From a checkpoint of a small image classifier: 16400 steps.
Rows from expert 2 of block 3, named by matrix and row number. Rows with one number belong to one neuron. Each number is 128 + 32 x the weight over the matrix's rms, rounded and kept within 0 to 255. All counts start at 0. Numbers have three digits each.
# up: expert up (model.blocks.3.mlp.up, 4x512x512), inputs 103-205
# down: expert down (model.blocks.3.mlp.down, 4x512x512, transposed), outputs 103-205
up.216:071110143173112151100163064092123094167119159085107160110109207118113188136131042132184138132180160141129171113114112120184174090106160073126095134118093140162189089114138107105082170146178074167145143161081114093157189112113122189142104149166132143135136133076128099089160105107135156162103176144182091135080
up.217:119175191134202157104123205175126114103142122160083129136122126124124134136095153143163132159098096150140119095095162133134099138109105120099112129144127087132120175076171137079126163145189096140069142192110120139234156093109185126125125133136171124119166133121112138117143140112128155080196103160156139107065
up.218:168144116128174185203139135122166098132115112129105163122051129135123131176069115153152135147119130144124182096101140170144150045186154106117103105153138133139151109109115135056116083132214124140104093092168129081154123144154137082121119048128083128116089126133177117080102134131162174091118194089136156103112
up.219:132177119176147153119165124145175112086130133137074135134101100087098074157157137137135117132118173105165139027163126153188156122153148114104161196074100151115061138110155106105111102135146109155129086107126111148093165118154152116128135094122154110067135134152149117183078198111138146044092091089132210160087
up.220:113127181091130134162132135123141138090147127083096119054132126107105118101142182113118093136150143175128091138103142115132120142079091076228137152097091110151145114148198151160137153113120094119132151127131177111081182143156124117155111141167110108101092173134145096152104097103118151141086141135085063154084
up.221:111143164174131142157142120147116119105107157125130128126146135147153084127140129120131057126137140108173149135168118154109194158104070070112112134074099130080141122140136125134116138139108118142137091102120109125118215122119124071136100098177115134105115179099113066136151143160144157123128104080082132112048
up.222:096121125098065182183143124167137167118136159108147067113133168086126112126121115081121087159122161152168126131102180095102132108123140041170085123093105066161173115104153082055076247147125122096125135122156173117158177138133130161165111147119167175119128168118192098103167092175124163143151197167102110084106
up.223:142144116128154112125119153139163150099120096141146120127129099145150147093110159103174098136145108152146116097103127113098165142080100132150103107176096127118125119129136133142173136155107104110098056117149154076096175182121125122132126184139159094096145195125132174117120120148121123079168142083117120196114
up.224:099121130126159158108104125068135113118113146102148095096134107157156101100120134065137159140165070151134144104159187173169077136146153068126148101148136138080114108104128131124026191139101122122145086116136130183157158170132132118092157113120149125121110141130159121111119118126178174096094136134117099151094
up.225:130155142175137135125122118162152145111141135134132131140139124127118100123123097129161084110113118088143145092142106158121195123117119089090135130133106160098112100067126125099160138125135117078128097119121148136092197150109138103101142112113151107053089130124148117125146168174141167079072157116060174089067
up.226:134129135129085162098098088130096072127154139146135131068144161114104167121137112166171092124167132147119144126064100079088212083157093129158061165133109132161207086146143104158176190152149083108130079122125141088118185168093114103135134161130119134077111131160140144144150127140123131160094168102130135121117
up.227:123125125125098179102130126116169155213097147178118066098117137040107150169130053115131141070089216137165179125123113115124115089106155109091122193054099090127183086108113120136120120148193155101147115125122100192168129139163090090153129150132160165124110132140156125137155104136087151129126161142153149092181
up.228:095137170142069098181250137108117169155108132075145157154151158105143116104139097071120147125136160054118130164125135178074131115138085112076093170135107112134149127079160117092128137112162136116091134124120099178178106159154213143090089107163099072163111102098116067154112110170163101135140121145140133136091
up.229:122119124149111159112128132122139141154127141129134142116090193119108130117114033078154130118151098095127143164119146140111147101087089136086106126122056136138152066110149087111127138177148133099132127161100139161118163152118172155133143159146143100108110152125157103092134143148187159131144158129138110111145
up.230:151137150175128142097120242104134199164122103181101174122093162098091125114112095127105168077156079125094092189135134173165130143126117191090089158112130168123182146135169151075133075111188124102153022109142127180121145138126152097103190166099118128090156082131129096152083138163134159108172113118147097080103
up.231:116108112118116144155144122168172109140117110106094120094110132117145061128107101114063138150145124114162189123150144135128136089097146136160158113123093138117095128148133128133139157125142151172128109179145157177058129165122134199082134064140136115084114177142166110093062142069146123121124120149119120195098
up.232:138151088148117089115137111139205152114099093134132137124003118096080142113111078128163159078101169105116153087133087132164117140147145159096096156132090139141154094139136136080133085125150147095126120064113174120072140168082146148110147123157175119168094121169159127105124156144164122101126178115096188117150
up.233:137144134096172174131113187115137146182087125126208106131100145126127115183041130096156119156080083146129116040136110097212135112116133179186130103148130101115116116112129142085137076135152128141084172140135142099086088148105164146110145040126142130122125168138155135043081180169115151111113183159112149146128
up.234:110114134140127146129108180101124111121138030139169174147095126102098149103082154138095168096158110064126124117080131147149102156107034119111114125067118108158092144133174128096158146136157132158126113132173163040134128112147146121089131179139132150116168123139122101166079117132138121119131128104131085143056
up.235:150156128128102207123175171094205138178122125150109117102126090103119069147077067128218150080142211132147181143140134129118125104185186158077138113113146174126126153065122117104175087131128134042149134121100099161094125139135128171060133119108169148130139145185132144137076136086134131039124217177185195116171
up.236:156142135162124152130182196056149140128115130113122117150122154150149113187098125128221063136127136116157127051151176131124180137169136135122140128124120122158105142087129053140153112147118133082120148170102163089104141129124174095092149142154144142083107129120143115110142178129138134097077184165116163081151
up.237:143138142145103182104108141110153102119089186133155093134143132168109099137107106155114056109090160103155181146138088096082169169122077094132129142060108092123146112143116127154153178150111138137164121104118130121128209146098087089152140144179156123131106194077086103168163112109091160151132121094128128120110
up.238:126192101125058214135094122143114110133115169162131060121103129119102161151092093152126104087081132159135160105086092111139117138191126139145096152141119122140144030130089132092097135140129117000159064100154197103102146135074096142158095199104196199128125158211148121176167160108052136167092175105146154137180
up.239:125112109128148158131102142119207191135121165159140076102092158138092067139062091147194172105123080119161141139177142156136099126087147125152183076114050176117135105130132124131163072115143141116086100122159141186109137128123153129157108085134110109142086145119135121112121163170196151086098159100059112120074
up.240:125123129134137125121142108129129170210143119168172119102144136082151157107117000089153184135198158128144132132145145097144117071143146175124067173155109128122208055103138086131100121119152109080160089156115117235166140078163173185124121109125144135168127163136089147147076131152140108114126172162179152141143
up.241:136150146129084205206134119152108090073145122143106101138124208074090150164105080136064057140150072106129135149019108105100148143132072139157111168077132077186158108123102101156190196146132147057108056092125161112170152099140089106109084127129076145142146098126159084185116110181122108167178204118079133132108
up.242:098134128158147122187141076100107128196144130061101149134080106134131115135138137061122101174136158126157145069165106235161162126103115082120157153109114171118198128130123131043082105139140037147129083112127159094140172093138169119122135121124107104082096115124125163125147115181151158089108088099137174034084
up.243:124134204121139109171174167111151128136111146068073100071122179145137032129111122125129131149130124120159117107150167162149121150100148136104170124108096119119125104080137128162103172137099074123101088138089100204157168115116187140112161121175137105130094178120110083172157163173201167090112139129116149111074
up.244:133146158089203156157153132127129052143142108135074135107166152109158115099097139155150136153100105111164078102120163146064137092129093104162141125177131067109194153104135075113155123128128105084062151127100098107212140096131178130127135111104114129150098104121112184152123174185099110121127179179141183079120
up.245:122106125156077089120133059137059184100135167137143153141142208070131141170149074118203131168187124153146068099099114135168144128122103100101049220159080117126152111132154138151132133122147075147120093203087145169185078077167181075101082135111121200164150122121158112081137095203124138115185092077116127086148
up.246:135193130110149083114160194134246202108078144092123134119089160112206053116092142109086178117065167097140110140124167166121147125090098073119134106130129128075076145113153109089151126132137168148150132124159122103122125208155147125117088107169160096048095189088177144126087088124096145090193133073051090154105
up.247:148081141090128224129189173105135149133140105153133151154128110135143173123120122112153177107186181126153129121165126185164124134156178097080153167123130177145205163105171110078071091122159130093135109083127081164163116111165166165082170096137152123103151123130116196152067121088109094101093208201195175061201
up.248:142091138150184123089109064107125093131128188163114181107139162149109146146135114084137047131171087124137079108096169147106150095120070055119131126120103108153127107058097078061146174171122133156147116157132118106150133094191095130147148146126176177087128170078149119115148087128145168166180131115142090102079
up.249:153066153133137152100119107132126189118091084154154178150118128160132123131138068118176115078140106099130177106139144158115186116151117138107113127167100123108212148074138119037094154161173122151114051077126121112070156164084124186197142154149102121070111145113150128107141145179174206175163143119129097088104
up.250:129155142137156111069105104117117087178137073116105079077137135059133110135139079140168134190116117142124057052172149125152137132217132193209089208113134091140104131144136120143160148125118042103158138169078156140117123103059129125138202158106155177151124142172127114141069167086096141115065141126133167076123
up.251:092151108153173126109166158148132154166129120102080149145121156126128111129105100115120104139113134088114123070168135182109173106083093117118134184129091140109137134072144135056118111127133125128091088182096144159164146124105170159103085097116117109113116109169139095111068124188161162121158131145190150096069
up.252:100132135169138152095150124100116138137116150100100166076139155117159096112129094140079128157185123085120098099124139175143133151113172190102150171151061127112206118087151123155074137131137070125159057190099122150140169112139174151081160138168078103047109155143102128166071142174134165108149108088151109117000
up.253:081163122232079131108162144138109129202103172116170128129157111075139158137150086017121138150148151149145139154126140087111155139154138116086015168163084108130147052103103077138069091138115138057156140174137122188171150108168099119134077191115229147096150157153145165104152098142142119089132181150155165127166
up.254:105213118123137156124148170157136106059098114091170116118127152114131133097132157173157182151117158045123155140100120136141149122171157166090075149110144126136107146140160129137172133164128115066108104083093120102141165146132157080108159140132125119133110114123120092175077163110142127107117142112122167148109
up.255:167108127170111205073088178138140172168123136168145161146123108083106106176117064124123102095181153152143117159090137070161131148124136165072052141092120144112170129118148126040147103122105159098193057131149145141096132136136088132138124149112225141066179164140121082118136140151094152107169126123173122134134
up.256:145114126089087214175133217109180203087132111136129141131116113088128077117141131116136171118149155116125093150094146093103100121165131085120121111125131087135160150105182097063117179127188153108142137111150139149123139131156173162173102093106143165093154160134145096142111151179124121150166180141110095133169
up.257:126147132196149110080141099186174075062128089141041151115039131087134054170169092140070099117064141085169121051176180157143135091158129082130140182161084123022117143142133124129103148132124158156068131090123125176099114148130088092108148099117131147123113111100164120104132152123186145102144081118116192115129
up.258:155098129088097160117123127118138159163108185150055119089152155139151125117097033086125141118153139169138139158116103149112117074103156143131116117124094167156120083091119128088148133134113143105166067106137129168159161123147145164150119121147154112096108189146108167157067128067101125117127137116138119155137
up.259:119141136183148085101159218138191177117105085152098131083113121098102037099116057105076159105081140145138100155120178135107097078127145214152153172174089109084154084152133093172166139110128125140175130130113129202107138116122149111144192103134139133155152137138113072204120124116168120060176107139105145143128
up.260:138105161108096125129109111129191150190114100160138137112112102114102101198140120135176133108167091103152131057173151168181162102098101172107191154134034085126151109098114136128117126163186092194056123184118109192073129168099109175177132138129139131085124098115204106080179112132158201131137112105100079118097
up.261:158093113120157189127138165056157104153137135171120188133118122139148110155088115111170132151173100139142092119123152156126134106153141167126163120129118098141117143093139078102169067137138107152137149158137132090131113124161147143145137129117159142091122147111156167156105146116118111129133184149147138093118
up.262:145113161137149137107125126128118103165123180111144180169108219155111168138104091132167080126167099080105118112116115110162163128108147179117118143183132168156125083073128128111138134153145107101120118168092132066112142124137122144169063103162108129134136144133135130078166085136157132120118163162157125118150
up.263:126115151091125098139164109119137141101147097163113122088114159086132155054115072123132143092193072144168097108075088147143092101082176153122149162199100142188145042121108121147159098124104091146123059105121166146133112118154135124095119149127050073150112144168131132182107168124149099141134137073145075182104
up.264:131128115112155131083057125132115154192162127164149145131135115130152155140098112154192184131145143141121105148137097130178088159129184138143083150161127153138145097106123143110142111113101064095151073143131210112136136111072090169142140180118159164157117140191124163150086149099097141133072146101177168128127
up.265:165120138099186071145122124152144125150133085166099075063141076070132025142124123082144114133085132169137109095150180157089123113125137149203154166168085111085181129141096111128150108130133120117156072125097119167096115118133122130153229127144114141122133158163108143169071143143137144052124143145140165155121
up.266:151147115145072163132092204098218209121093128143144144112079085079108130101094094137147139087138211135162108123094118112103161124142119092090101115119138107147153099058146151075187122153158172078115127147149140148091137255138138153089102118122170102090151164109166072133127130192119136107176153108121122161155
up.267:165139148094138148111117169124144122104123168045051201135142172147132139161106137167111095157145122104084158098111144135147125202134145166115168126152135145135127142031092150071119079146123133097094127167149098150138164161115132117043133082173104081074098155154094146135117133120139183134156122123135128127029
up.268:069124146134184134098153132082107134084117155116101160111137175104146109129113105096101087158162139136128106141148139109155178127103133142155103158113106152084145100078140121131114110127101068126109079171110158216170181117142199155093103098148140085096127136118143126098061125162163176129157125128100103124032
up.269:075134182184154108091133053120126097138117150137090202056119085060174116131142087141067154109162193093133099166147123166095211060071101137115090194143039101085225038145170122143121110128216059139139108163094128161153150156156115167130155161155112103119106134063108113176093107148110146134141082103161098096074
up.270:121132083110089071086093065162113140135129108137135114080138222113165160117112048150201180170146147147172159112137143117188103138186142135138060165139128153130151128095135138148069193136127130120123130159108140146197104128005133139115166167154134193144119136185141152095131134158144176107121118095115163109163
up.271:122116128125178130156137110138095095131113110124160168124111102146133138084113130099114088150085103110157110083128152188122123095116075104168135159179140148100130114100119124062111083140129101096111092097148169111151131141133118106098144143122113145101142137138148181125099142125155133064144135118169200144090
up.272:111119118143072173130123100113127013142097141110076110121120151126130134171149128136117094183137129114186131115091117095174132105132107130120142160078102101157155074114116111171068199146137117158107152197066138123145150146104143152163107128143138175116158165128183121095169134098156145114180139147137096088120
up.273:091173127089136179129084056102127084150132178129161160117101084098178155074116145145153152148143156135133114112169117130168124107115130080136089162079151150130101054124133157131134075117127062082164105110124152097224157175126110157073099145144144114149089158169124160148063142077043104134064142139143142106151
up.274:121127119162146124130216170128188175147115088120105168119034197140120126179131147110165126084047181066136151102208153195168128099183171143088143160145099153092118153109126088133133089139139161120047193053086140166150078137110107094108186069115109153156132098117153147084143119126194150081147143145070189068190
up.275:129156117175153088127143172159183148122138064145111171143093167029090096123099085139146145117125119115103060117119129112138116165155135122131080197134137117082167107107131106073155100117147097055138151146104182169098122138117125088062143080119158146149108102129110156167113208227227130109163153154068176089111
up.276:100175126135109140162152114146170138187145150101109127112117214103145140143083029135137101137090139109122184136100103135115149117137097119108127121095152103165124100069105134092114181160186122118104147136093086118165140129113186165126062076137100096191092099116126079086139110182122127159131173169170148115112
up.277:172098180115137090121149130135158170101111154146089150133164151139086124160126133058141067158120120151134092126161084103115162123100075134153114147152076148127165167118133142124213117143120149123055140174101157138084104188130149130139104053142131048077101140123153147099113092145120140147164084116056115166134
up.278:123162181154124146182163095133089099090127144098079140113106168126162152045155109142117145140137143129136189111072118144205116118146146086138072140139142134172151109122176135094089206141166081119157018089088162075135164104124170126152093125172079155162009145119145123159082119091113137115084163123156121175118
up.279:130151117144183195179077194119166163134099136125140174154111092149112130159070116120136106162107153164125147099095108114157154146144124150108165095116138102118132105104109134072112114155146133135133152162135143109089148166092150161084171137147142089104154131131119099102150139178084145122143156112149127139087
down.216:124122087136183132136164148104152090125083139129097144181151161147164124144135160119161116111150090109093091102113095137128148125093110157102100150154129096141128155123118129162100118156118157116124125122083098064146119125173157104139086132116117125164166096152138140091115062142139180115203132110142130137146
down.217:134127142126117129142181155083071084151101161137115067089131106153083160066147160119144073129106133158096101126074109103106125101137100162149200184098146142118149160129134155163119108102123113078168112175095133137131134111129206146148084108154173146148121141154123113160102106086126113090097094135119146127126
down.218:121155123130117068115085095153139137092146133108151097119159122101157171172147095131123129119102184118167116118135122095095146105072168077207111117170071091134127086150124100158153182128112110120127167152098139153056122130143070175121120099075127126161089096122174087152123122152101102195103180147145110208121
down.219:099129179127089109107144117194206123080123114087067077088064151093125126088082060150136125082097139101180140102168143181145058179102139065177190173087088119163124097110157117148167168157178107100123174103113143178124171182088128099125207146189102099141132185067064126182138206112069166073140156191086204130112
down.220:132172138164144135101126109119081093134127143133140130117152108124151140163145133100135114209167121140129093149104154095135180128172111161101053119158093134115170119159118099134099130165122079116137087146075147137179145129106162146135111139100151127092134113163161133106099145178158169128109085086148114110119
down.221:146153194110121134093163128128133114151122125167089083039154166099136171141140103090110138097103181130181155150108136096112084061166162118141081166107115119097148093092144124155090185148164109151119104063077104171133136134100152180139159119143109148129112201170131114161104147146164174108100133105155099193115
down.222:108136131089126177115127116074110098119103122087120113176138040211107150158190197105173053176132104154106081180086076181154186170098128080095112079154117151177126188128133131121063129217118103138112121140064113047148173150082177201198109239120151098098133124149175152062126058122127162153134108050120064092138
down.223:148133135120122157140129141110111099159134160117147122131121143171135105132127168140167123140121118158115134118136133163147111133127100099102147137083165109130120199119144158100087150123152149135155130097107100119148144114097141108151159135164127150153131122104112140106133138114105148145143115151163147106091
down.224:135059087143093159206104092071117110152120115142115109159104093112098117137131101127132113145138138162134146163147114122176124138154142138128154098115123161164164134125088110095109117180103125107161133099121130098118133148111125155165154157123150146126113118155107183123140098097124094149076127141110150128181
down.225:133110150077126147151156097137133111172093105181134131057162192113153117153118145147146118091084154152133110086137160111091093088165143153161142200093127067105110127109108107165111143113142148150134179092079093175129100086097149132125181104146097181185129170148096085127136154128113148124156181122139128114085
down.226:138160117116169111124129153123111128106112148106109150141163157171156105151140154143164100142134128104102090128144145155164132121139152139128101113141134115126126194147155131174109133125130141142139145134090117147133113111131150152136135121122130120183123086135139091056096087151102182144159093113093124121103
down.227:082097108082139159184101159107131161166124126116135125158142089183163094103144188108126107115112119136061092144167084156121174176107090175113173115130122108134148203195164162125078082105120094108125098077099155105096151112094162170182174145103161138157130065095119133122125076113112116168151118162130152083115
down.228:110131102187154069103107134107161169113132132106083072139070135100068153115176089109099180094128115127082133094097114169150111161128109150079125126152095151130140121155143126171116146194165134167133131141078163153153119147150143117141110101123140091136139062161159162107145100179172151099162067142110134141143
down.229:132134175127067184142215127152152133117090114168126128068104152094132085153064083154104125081136191063184142071122169142097138077141112146124139151113106084099091092077095052079144158094169146096131119098173134145094112094113130169076106128154148157154127177153112087143061181089110144121129216119166144138125
down.230:101141131139158142157119142092133100105077178094129134129176103131155101142121166153184078172171138109131058115145152124087138162116094076135141152091149078087116147119130095116143143114136130132141119158124126130195131152137155123111086125132150123118100147116115128120108180130093113106165156130144129114097
down.231:141099105148122087091150175150151160108113136129128136129145133154102125138126138140115130125122143071106141148110160122135159093142151161109160140143107076125133168107134092106138145126118155152160124150122087149067086137107134188168107118112120121144144075179135083139088101130107152158156124118109103097117
down.232:142097139088070171170154088147121096129110169137120140108153146137098123128096172140148103168151092139129126102106141118088142110171096125119175142099138118110113124117122128135128161108125118127132137132167080140165124077132159139122097098132113128159168150117101115132136134112126119137153130155135145083090
down.233:092136116193168084103147177119127194125100083105078076104173127081102214121162101074072200117143152102105151125110133151137104103136154149184136151181032124104220114162140120110078116130142128092140100131093145138067137113135135170115100096103106125158131052169171134172106094192162172107120131123147080125077
down.234:058074151103106127114115069128161080116112136085133116140041109139119104086150155113122121092115149105162166117150089157146093173092047097156156141069089150147099115175187142159142124181181119173134149037137154146154160165096117083162172166187151100108096153054110171153129141072108112143138095160126180169113
down.235:082096089125107131144074125097171155141102174073145194219070090180106135125183189123153124103112147109087076194139043166173206212076128130114120093136097153186122159141163178174157114190158099164139152052095140082123188208059124094208189200129148051128168056062121145090186044122110192187179083152106143144161
down.236:118133144176111088170162125136163150131133170128134132123115119135126137139126084143150129094094145105128143110154136147127146142113175123140173159145128081106076154083135095104155110123151141162139128117148120137098120155143118121123121129129116113152128149101132100138126131147118121087169142146132155191144
down.237:116086168153126073095154138135117164179169082158135094098139133124102128136105078111097147052127124134136137114158148128125119146105132145123142125143091074100147149163127100142146127119119136118104128101119154140085103088105097150135156141066133168181150115158123107134159127130165113139108159147139122121120
down.238:093155150155130114103112119148098133135124119119134104135171120159134085145081117133144062177141087143164060136121157127101122175126065114155118138106092078112131169126136086141157191155116107129122141168123123145136126130102111168144141158131158145171164126091112107127134132173094163156162100098048103082045
down.239:096149110120107114108164158135121172159103145108177143137143134167101157116076100126167153097083172095154197133118151123119151081141210108098102127161140095149101143081127114120149085148076154111079174134135071114106086132102083158126138137102098133188145111183132089100164099104115183137116200129172139109133
down.240:152093181105129149157134110132130093102087178142157161055134133112136125096088146167144132129174159116154091076127142123088115141103080132141139157098156089146095106092148089116139194107159098135215097078182128109159147086157121105106135132172165163138144213113081141152084192102100106104136196136179160153126
down.241:094171107144145151112129150070149079156120135098095102118117086124120154139164168085136103156151192108109076096132126158152152116079100141175105094136086145171197140143170129134116129181140091057117116151078171132111178128117180215137091142107203101104078113127171133115098089115124176118083151151103108086149
down.242:112166197122102114087135142177095133141153109170116169058107188053146109146041055087091153104114102129167138114140148094067106113142102192158049142106162133086070037113109108192179136112099098111074169121170198177166133098104098060029138092121116138109136174106136097162135238142160112167123150143173149130120
down.243:149080167150081192155140073101114130107096065157126124091060142044162059103051070132110114115109121159220172115172160159084110138164073152163150149082149131118138097122094088076168109162153087126132097073153177178161150129099155079099174151160156180108107202089106143143106198088133075122132167158116194106140
down.244:085152176218155119139127174109169180187112140138016039064129151088134148151128073094099158102104131130139128067160183175135068116142135093126201117153060123060189107097147116166070156144204127124145126121096159211119120105118143144131116089150120149148104127129119170151125123184146154049130106106112129135085
down.245:097171135145107189185113124084148112125140192107115127144128084187075114140111175132122118137118041123079132142079112148113169180184103176074202085136161150138084125151115165141081112144143096130125120110185134079150202150129141120161104142138134130068177131115118140131180121119115136122097051113117145087158
down.246:130179135165167083190155156098084144167127144126165071163128052217154094107177175103115065161052059119055094121120105193115158099146113182123172113163093112139115200221152138237128130214120077226137133125101124139088116113137208197201079183087198137203153024068165130064174012161103140151156034152100110195134
down.247:118104137112094141150136097191161151045098125082122146169139184151137133113109141192152125132143147064170099105144156119112158192095064095112115172097140075154072182081145072127169177136145136178077188104171085137164136159107115110105144164185132080148191113071094117144140143109055118175204150163124153123154
down.248:074149076101146153115103105106176108133077126039134090214123112172087128108139183113187099166142109137141075132131068145158118192093102099141148117122122168175122165136126157141102130162138129082128183154079132056163162169112187150164107167173132093136207143104123190120140067109116149090149105133117113114132
down.249:085098118103136173169115089076108043158064146112132146168174098197188141080121214152198068182142123113160046136118126149126144158077091060139115102111148070182093189113143138139122070187093128133129178150129069099131098119104148177125134236118173135148142136118092169089103090070040137124182173111186091144094
down.250:124083112085092118132155116153150195123162131144134108157119109169159075103123111140127175048072145122090170194146112161144109130101148140148171094121122115119107186159153180119139114123151184117144124079167120123067103129110136145199154155128145156142137122151090133132121072093091136138161099166097151137161
down.251:119091140090074104105090136162144118130169114088095178132100141109109136113084108100113212112152075139111161198115139122133084152146125143132109095147147170175073076140127167153148143105098099163130177112174152142136134158113075089103175162153099090134171132117134124180140187113141089164083075160126122149152
down.252:145063128107084161149131089093111131149102069124134155167086126121148069096085143099105118127162091132186165137137133181124121149133038157171156102093134136147141120131129117063152132173084152160104137108178142117163137147119144110120178172185147145101127169088104155107128142094128101170156119178094147099115
down.253:114174164160125156165172130109062135133114159133122091076190147112080156133109141148128073204123120125138063119103173094080185111146129118140171187151227072118132155072101076130074110098131072108130097177109146126154109085123154168110079107110087173108133127161131067150121143145132143102090172074192099111091
down.254:074158130126083088071117148190202151122142100111149141119089106118122115141123075117092140078086156069122120125214119160122159136099131175142097111135085152124074103143114108138141087161120102101081157125143153173082166148105092170112153096105152096117111105115146104137118152160146173142093144164081163104174
down.255:105113106164130130125103163125139177150132165093126145131131091112128114164174114148140119130141135118070082148148084123115141166113116141080118133082111111063140117165119150133157132116147126123168114147131146132160171145140158138114121104113129113121134144129117146136119155198137114097142089124099155100093
down.256:078111103165112116168158084096149145137084142098082107127113104131151133141160121107113091131130128092126117075165134206143129114102073127169157143142098123136143118105132090097078111180162087131111127129130148144098143152101157195133103150152136109145109111135124168134114093141127177104092107098142136130130
down.257:127118110126186117100101132124198140104105145041141120176106098154108153105178138115147164160162125167110107130080083153161102157092154112143108085166095127209191100152173126103139202210164147136166111121102106103141204205157149171189146132184163047092157122119125163122129117172116189084187088152120115182132
down.258:137073149149136115160149140103118155120108088124105140094104154140164065116102084101059138074111098072136191124151171175091113107160099137142162117141148071100106137133127109137145141140102158233112146022189112150113108105150111117103150118114095158153142117099118085122120144125131103177138144162135163142171
down.259:075130121069107149132088111141146123156132144079153196134098135148178158092129128132167123123117127103109133147177102141159128133066144136114111103134129171160077103135165157172110095180133101108119148110083166135115173154091113126107168156153166092150104112120105140107124091063124175177091112162119128115123
down.260:170205090097094123111153174077075121126107140130123117158179107191159120110144164124123088176138140083123111136083115131129170157135153143096103119188106092145122189133126103144124116163038181096123097154083127089099107119137154176155095150063116143117155069207163103103118051093123127171132136069129093156157
down.261:056157093155124131149154143162187152124085126093081117121101146095103196118152116069080160092104187083141161072138126154152110133107081130141134179142067161157146095087126080120087158152177124110090168114128166143151144173116149134097125117179093074131141138127124155160110113153144157065152129145136143152112
down.262:139142076169176120147091129098142089146125102112094060171119085131071130122152136117143154155164104156108127104096131139169065133117137124117133088130119128175153142164113135128111101171127128079158109133132150109124121115157133139148091153106174155118132105147124196123117112075115129048128123130108132126206
down.263:124125134191166094152167164053096121154101118124077090105185127112121132127143136047093122142159146137125122139063151113075113113134081157141142153159045069095194181154139117128132124136083157131135100126114109121161100097179147145152067140085127178166106110154153130140135097182155121104155120083085078131108
down.264:116094113141131080142129148145183171106143155086124115126126120116093100134148133114120158106134162133079137157105122096117082160107153115164159131159084123128151140184170117155175156117118130122147142094149138142099141187150118106158118103125139088155134100128128125127126115182126094075140123143055150186128
down.265:115135090126154135095112123098107093188072117095159135167152109133147136092136113099156133162159086138138138119116100113114113133122097160102111117163099161173120114093127139106133088169092096117132112151109147087176144162123154115104112178150161098111144121140133165157118105087146139159117104134169114095125
down.266:123150077183147120194124138064135151139100185110097090171124027169074103099193184101109090176108080111018088108063106143104184107167049194103167107144066116147153144203124129128122117184122098156143083174110128099129141130151200178185035155102192114132151057155167139135177035143127120137155039099100087121124
down.267:147068109088046179159082039099089116185123112110133129173078066159154107083122150105136097126114068208160161187149059177159127163113059126159166050103116181152130119185086184135118094168095111132112112083172140118128149160074109146151153198120182157137146134102106197067172111058121084165102077156104151126147
down.268:121085161113035161201138076117076082165104100121139199122069148113150071101077100096125080155123065127197139154167116151138185147168052147157083081077159156144081070119100112111155111168111082142068159087145180110163168137038136109094183162190138110119097178063140156047138198070157101203092153167110168076144
down.269:134118075065107195165118102128129125096114134095168183163098125188172134062106176162185132156119094096103157117147099173165166146123075147116128118114171138180100141122138123059135110152103120116098119116191122057181162160086173121106157182148155114085156134116109147097120142079095099134162164153137175109125
down.270:079153168077134123167171117113147153174135135121167089125144108156077092139108169110146082122053136165101134116122106093079145127182100164164176116096164140082090147109098147117103126095142109107090170094125139084170119146106181123186141096147100093163185171110105132135110131136162124104092086129156160126156
down.271:046162141158126078096125128165208146090102145120097082088172145112172171123157102112101205052112143120127124111115134137094048131069157101126161161133109079128084101094146139233085181129198139146178162081150078177157131151150059108136099146141111104141165142114099133170112108143091170106181085098150074219073
down.272:136180119091147168148147128125100126127137115137135126159126110165117121145143176130115072120108149106091128118127131146139147128125147168141113129150143121110134172158141148142116122146112100090076094122125147106099127104107169166142103120091135145151118076138120141117105110115128169143122137146144163085128
down.273:121108126105125133101116115114114130183117103143140123111172153159180123141122111089116129106121173122155140150132098152155104104086131139146113122154048128098165141124131122154122113186092108049084113094089127123086129105103101151153126142060134145145136103118140160111142076132163225161134149145117127168110
down.274:139099189183224116120197188027111136099066093081105101102120130089114135123177126014047148145158187117119137091093134155137141096126154142161130160145070073108227148146168092078138148182165169153159055119060192142106127112228191172139097070100156145060077091129228131130039127162207153057167164110097093186116
down.275:068076152080041090123186055216162153089129143114153146095141214144144152126059067126132139080054139113210213129162126099127120087100158040155129120150096065104050118093093088149160165125141173205044191050157094159096097136101094163114169116147030128202167170100084041082167125139121153221143182186147148160107
down.276:108158096136136091104170139126138129087121134124096126143124112109119140130168152112129157144131147133103091101086158138134144104117117148100099149147129129154132127134153136122110143127141122146140136159133138113142127132162180146143100112123160103082138137128151128150128149145132104086141097123111138109231
down.277:123146113132178115159146160108093109160096130115120120162130104173123150091115175075156100171121070133090120110097120156114151114154093141100144119135131112149172173142123120085088106164081122122114144156114141082155143106118170112135084169102159148126157071127133129103171118112147146127150129156164115092081
down.278:076120080136083132133166135113190135134076143103111086160146116169100093119168162113132097139138138150110132127102086149163151165086124122104128126150080145151134175146141131159062128190152168138172116100081058098113154155145142148187086158108126109139167100160154152090150021166126180113156081091119096112155
down.279:091147142171182074133156151114099146173146122114131094134144100155127160116172168090109167116099102168069139095121146157118071126121118136125183126147113111118151163165125156113079113109133145164131123141125118119148102112140139148146108134124129122169137067127137158128167101154145096133108109155154092124115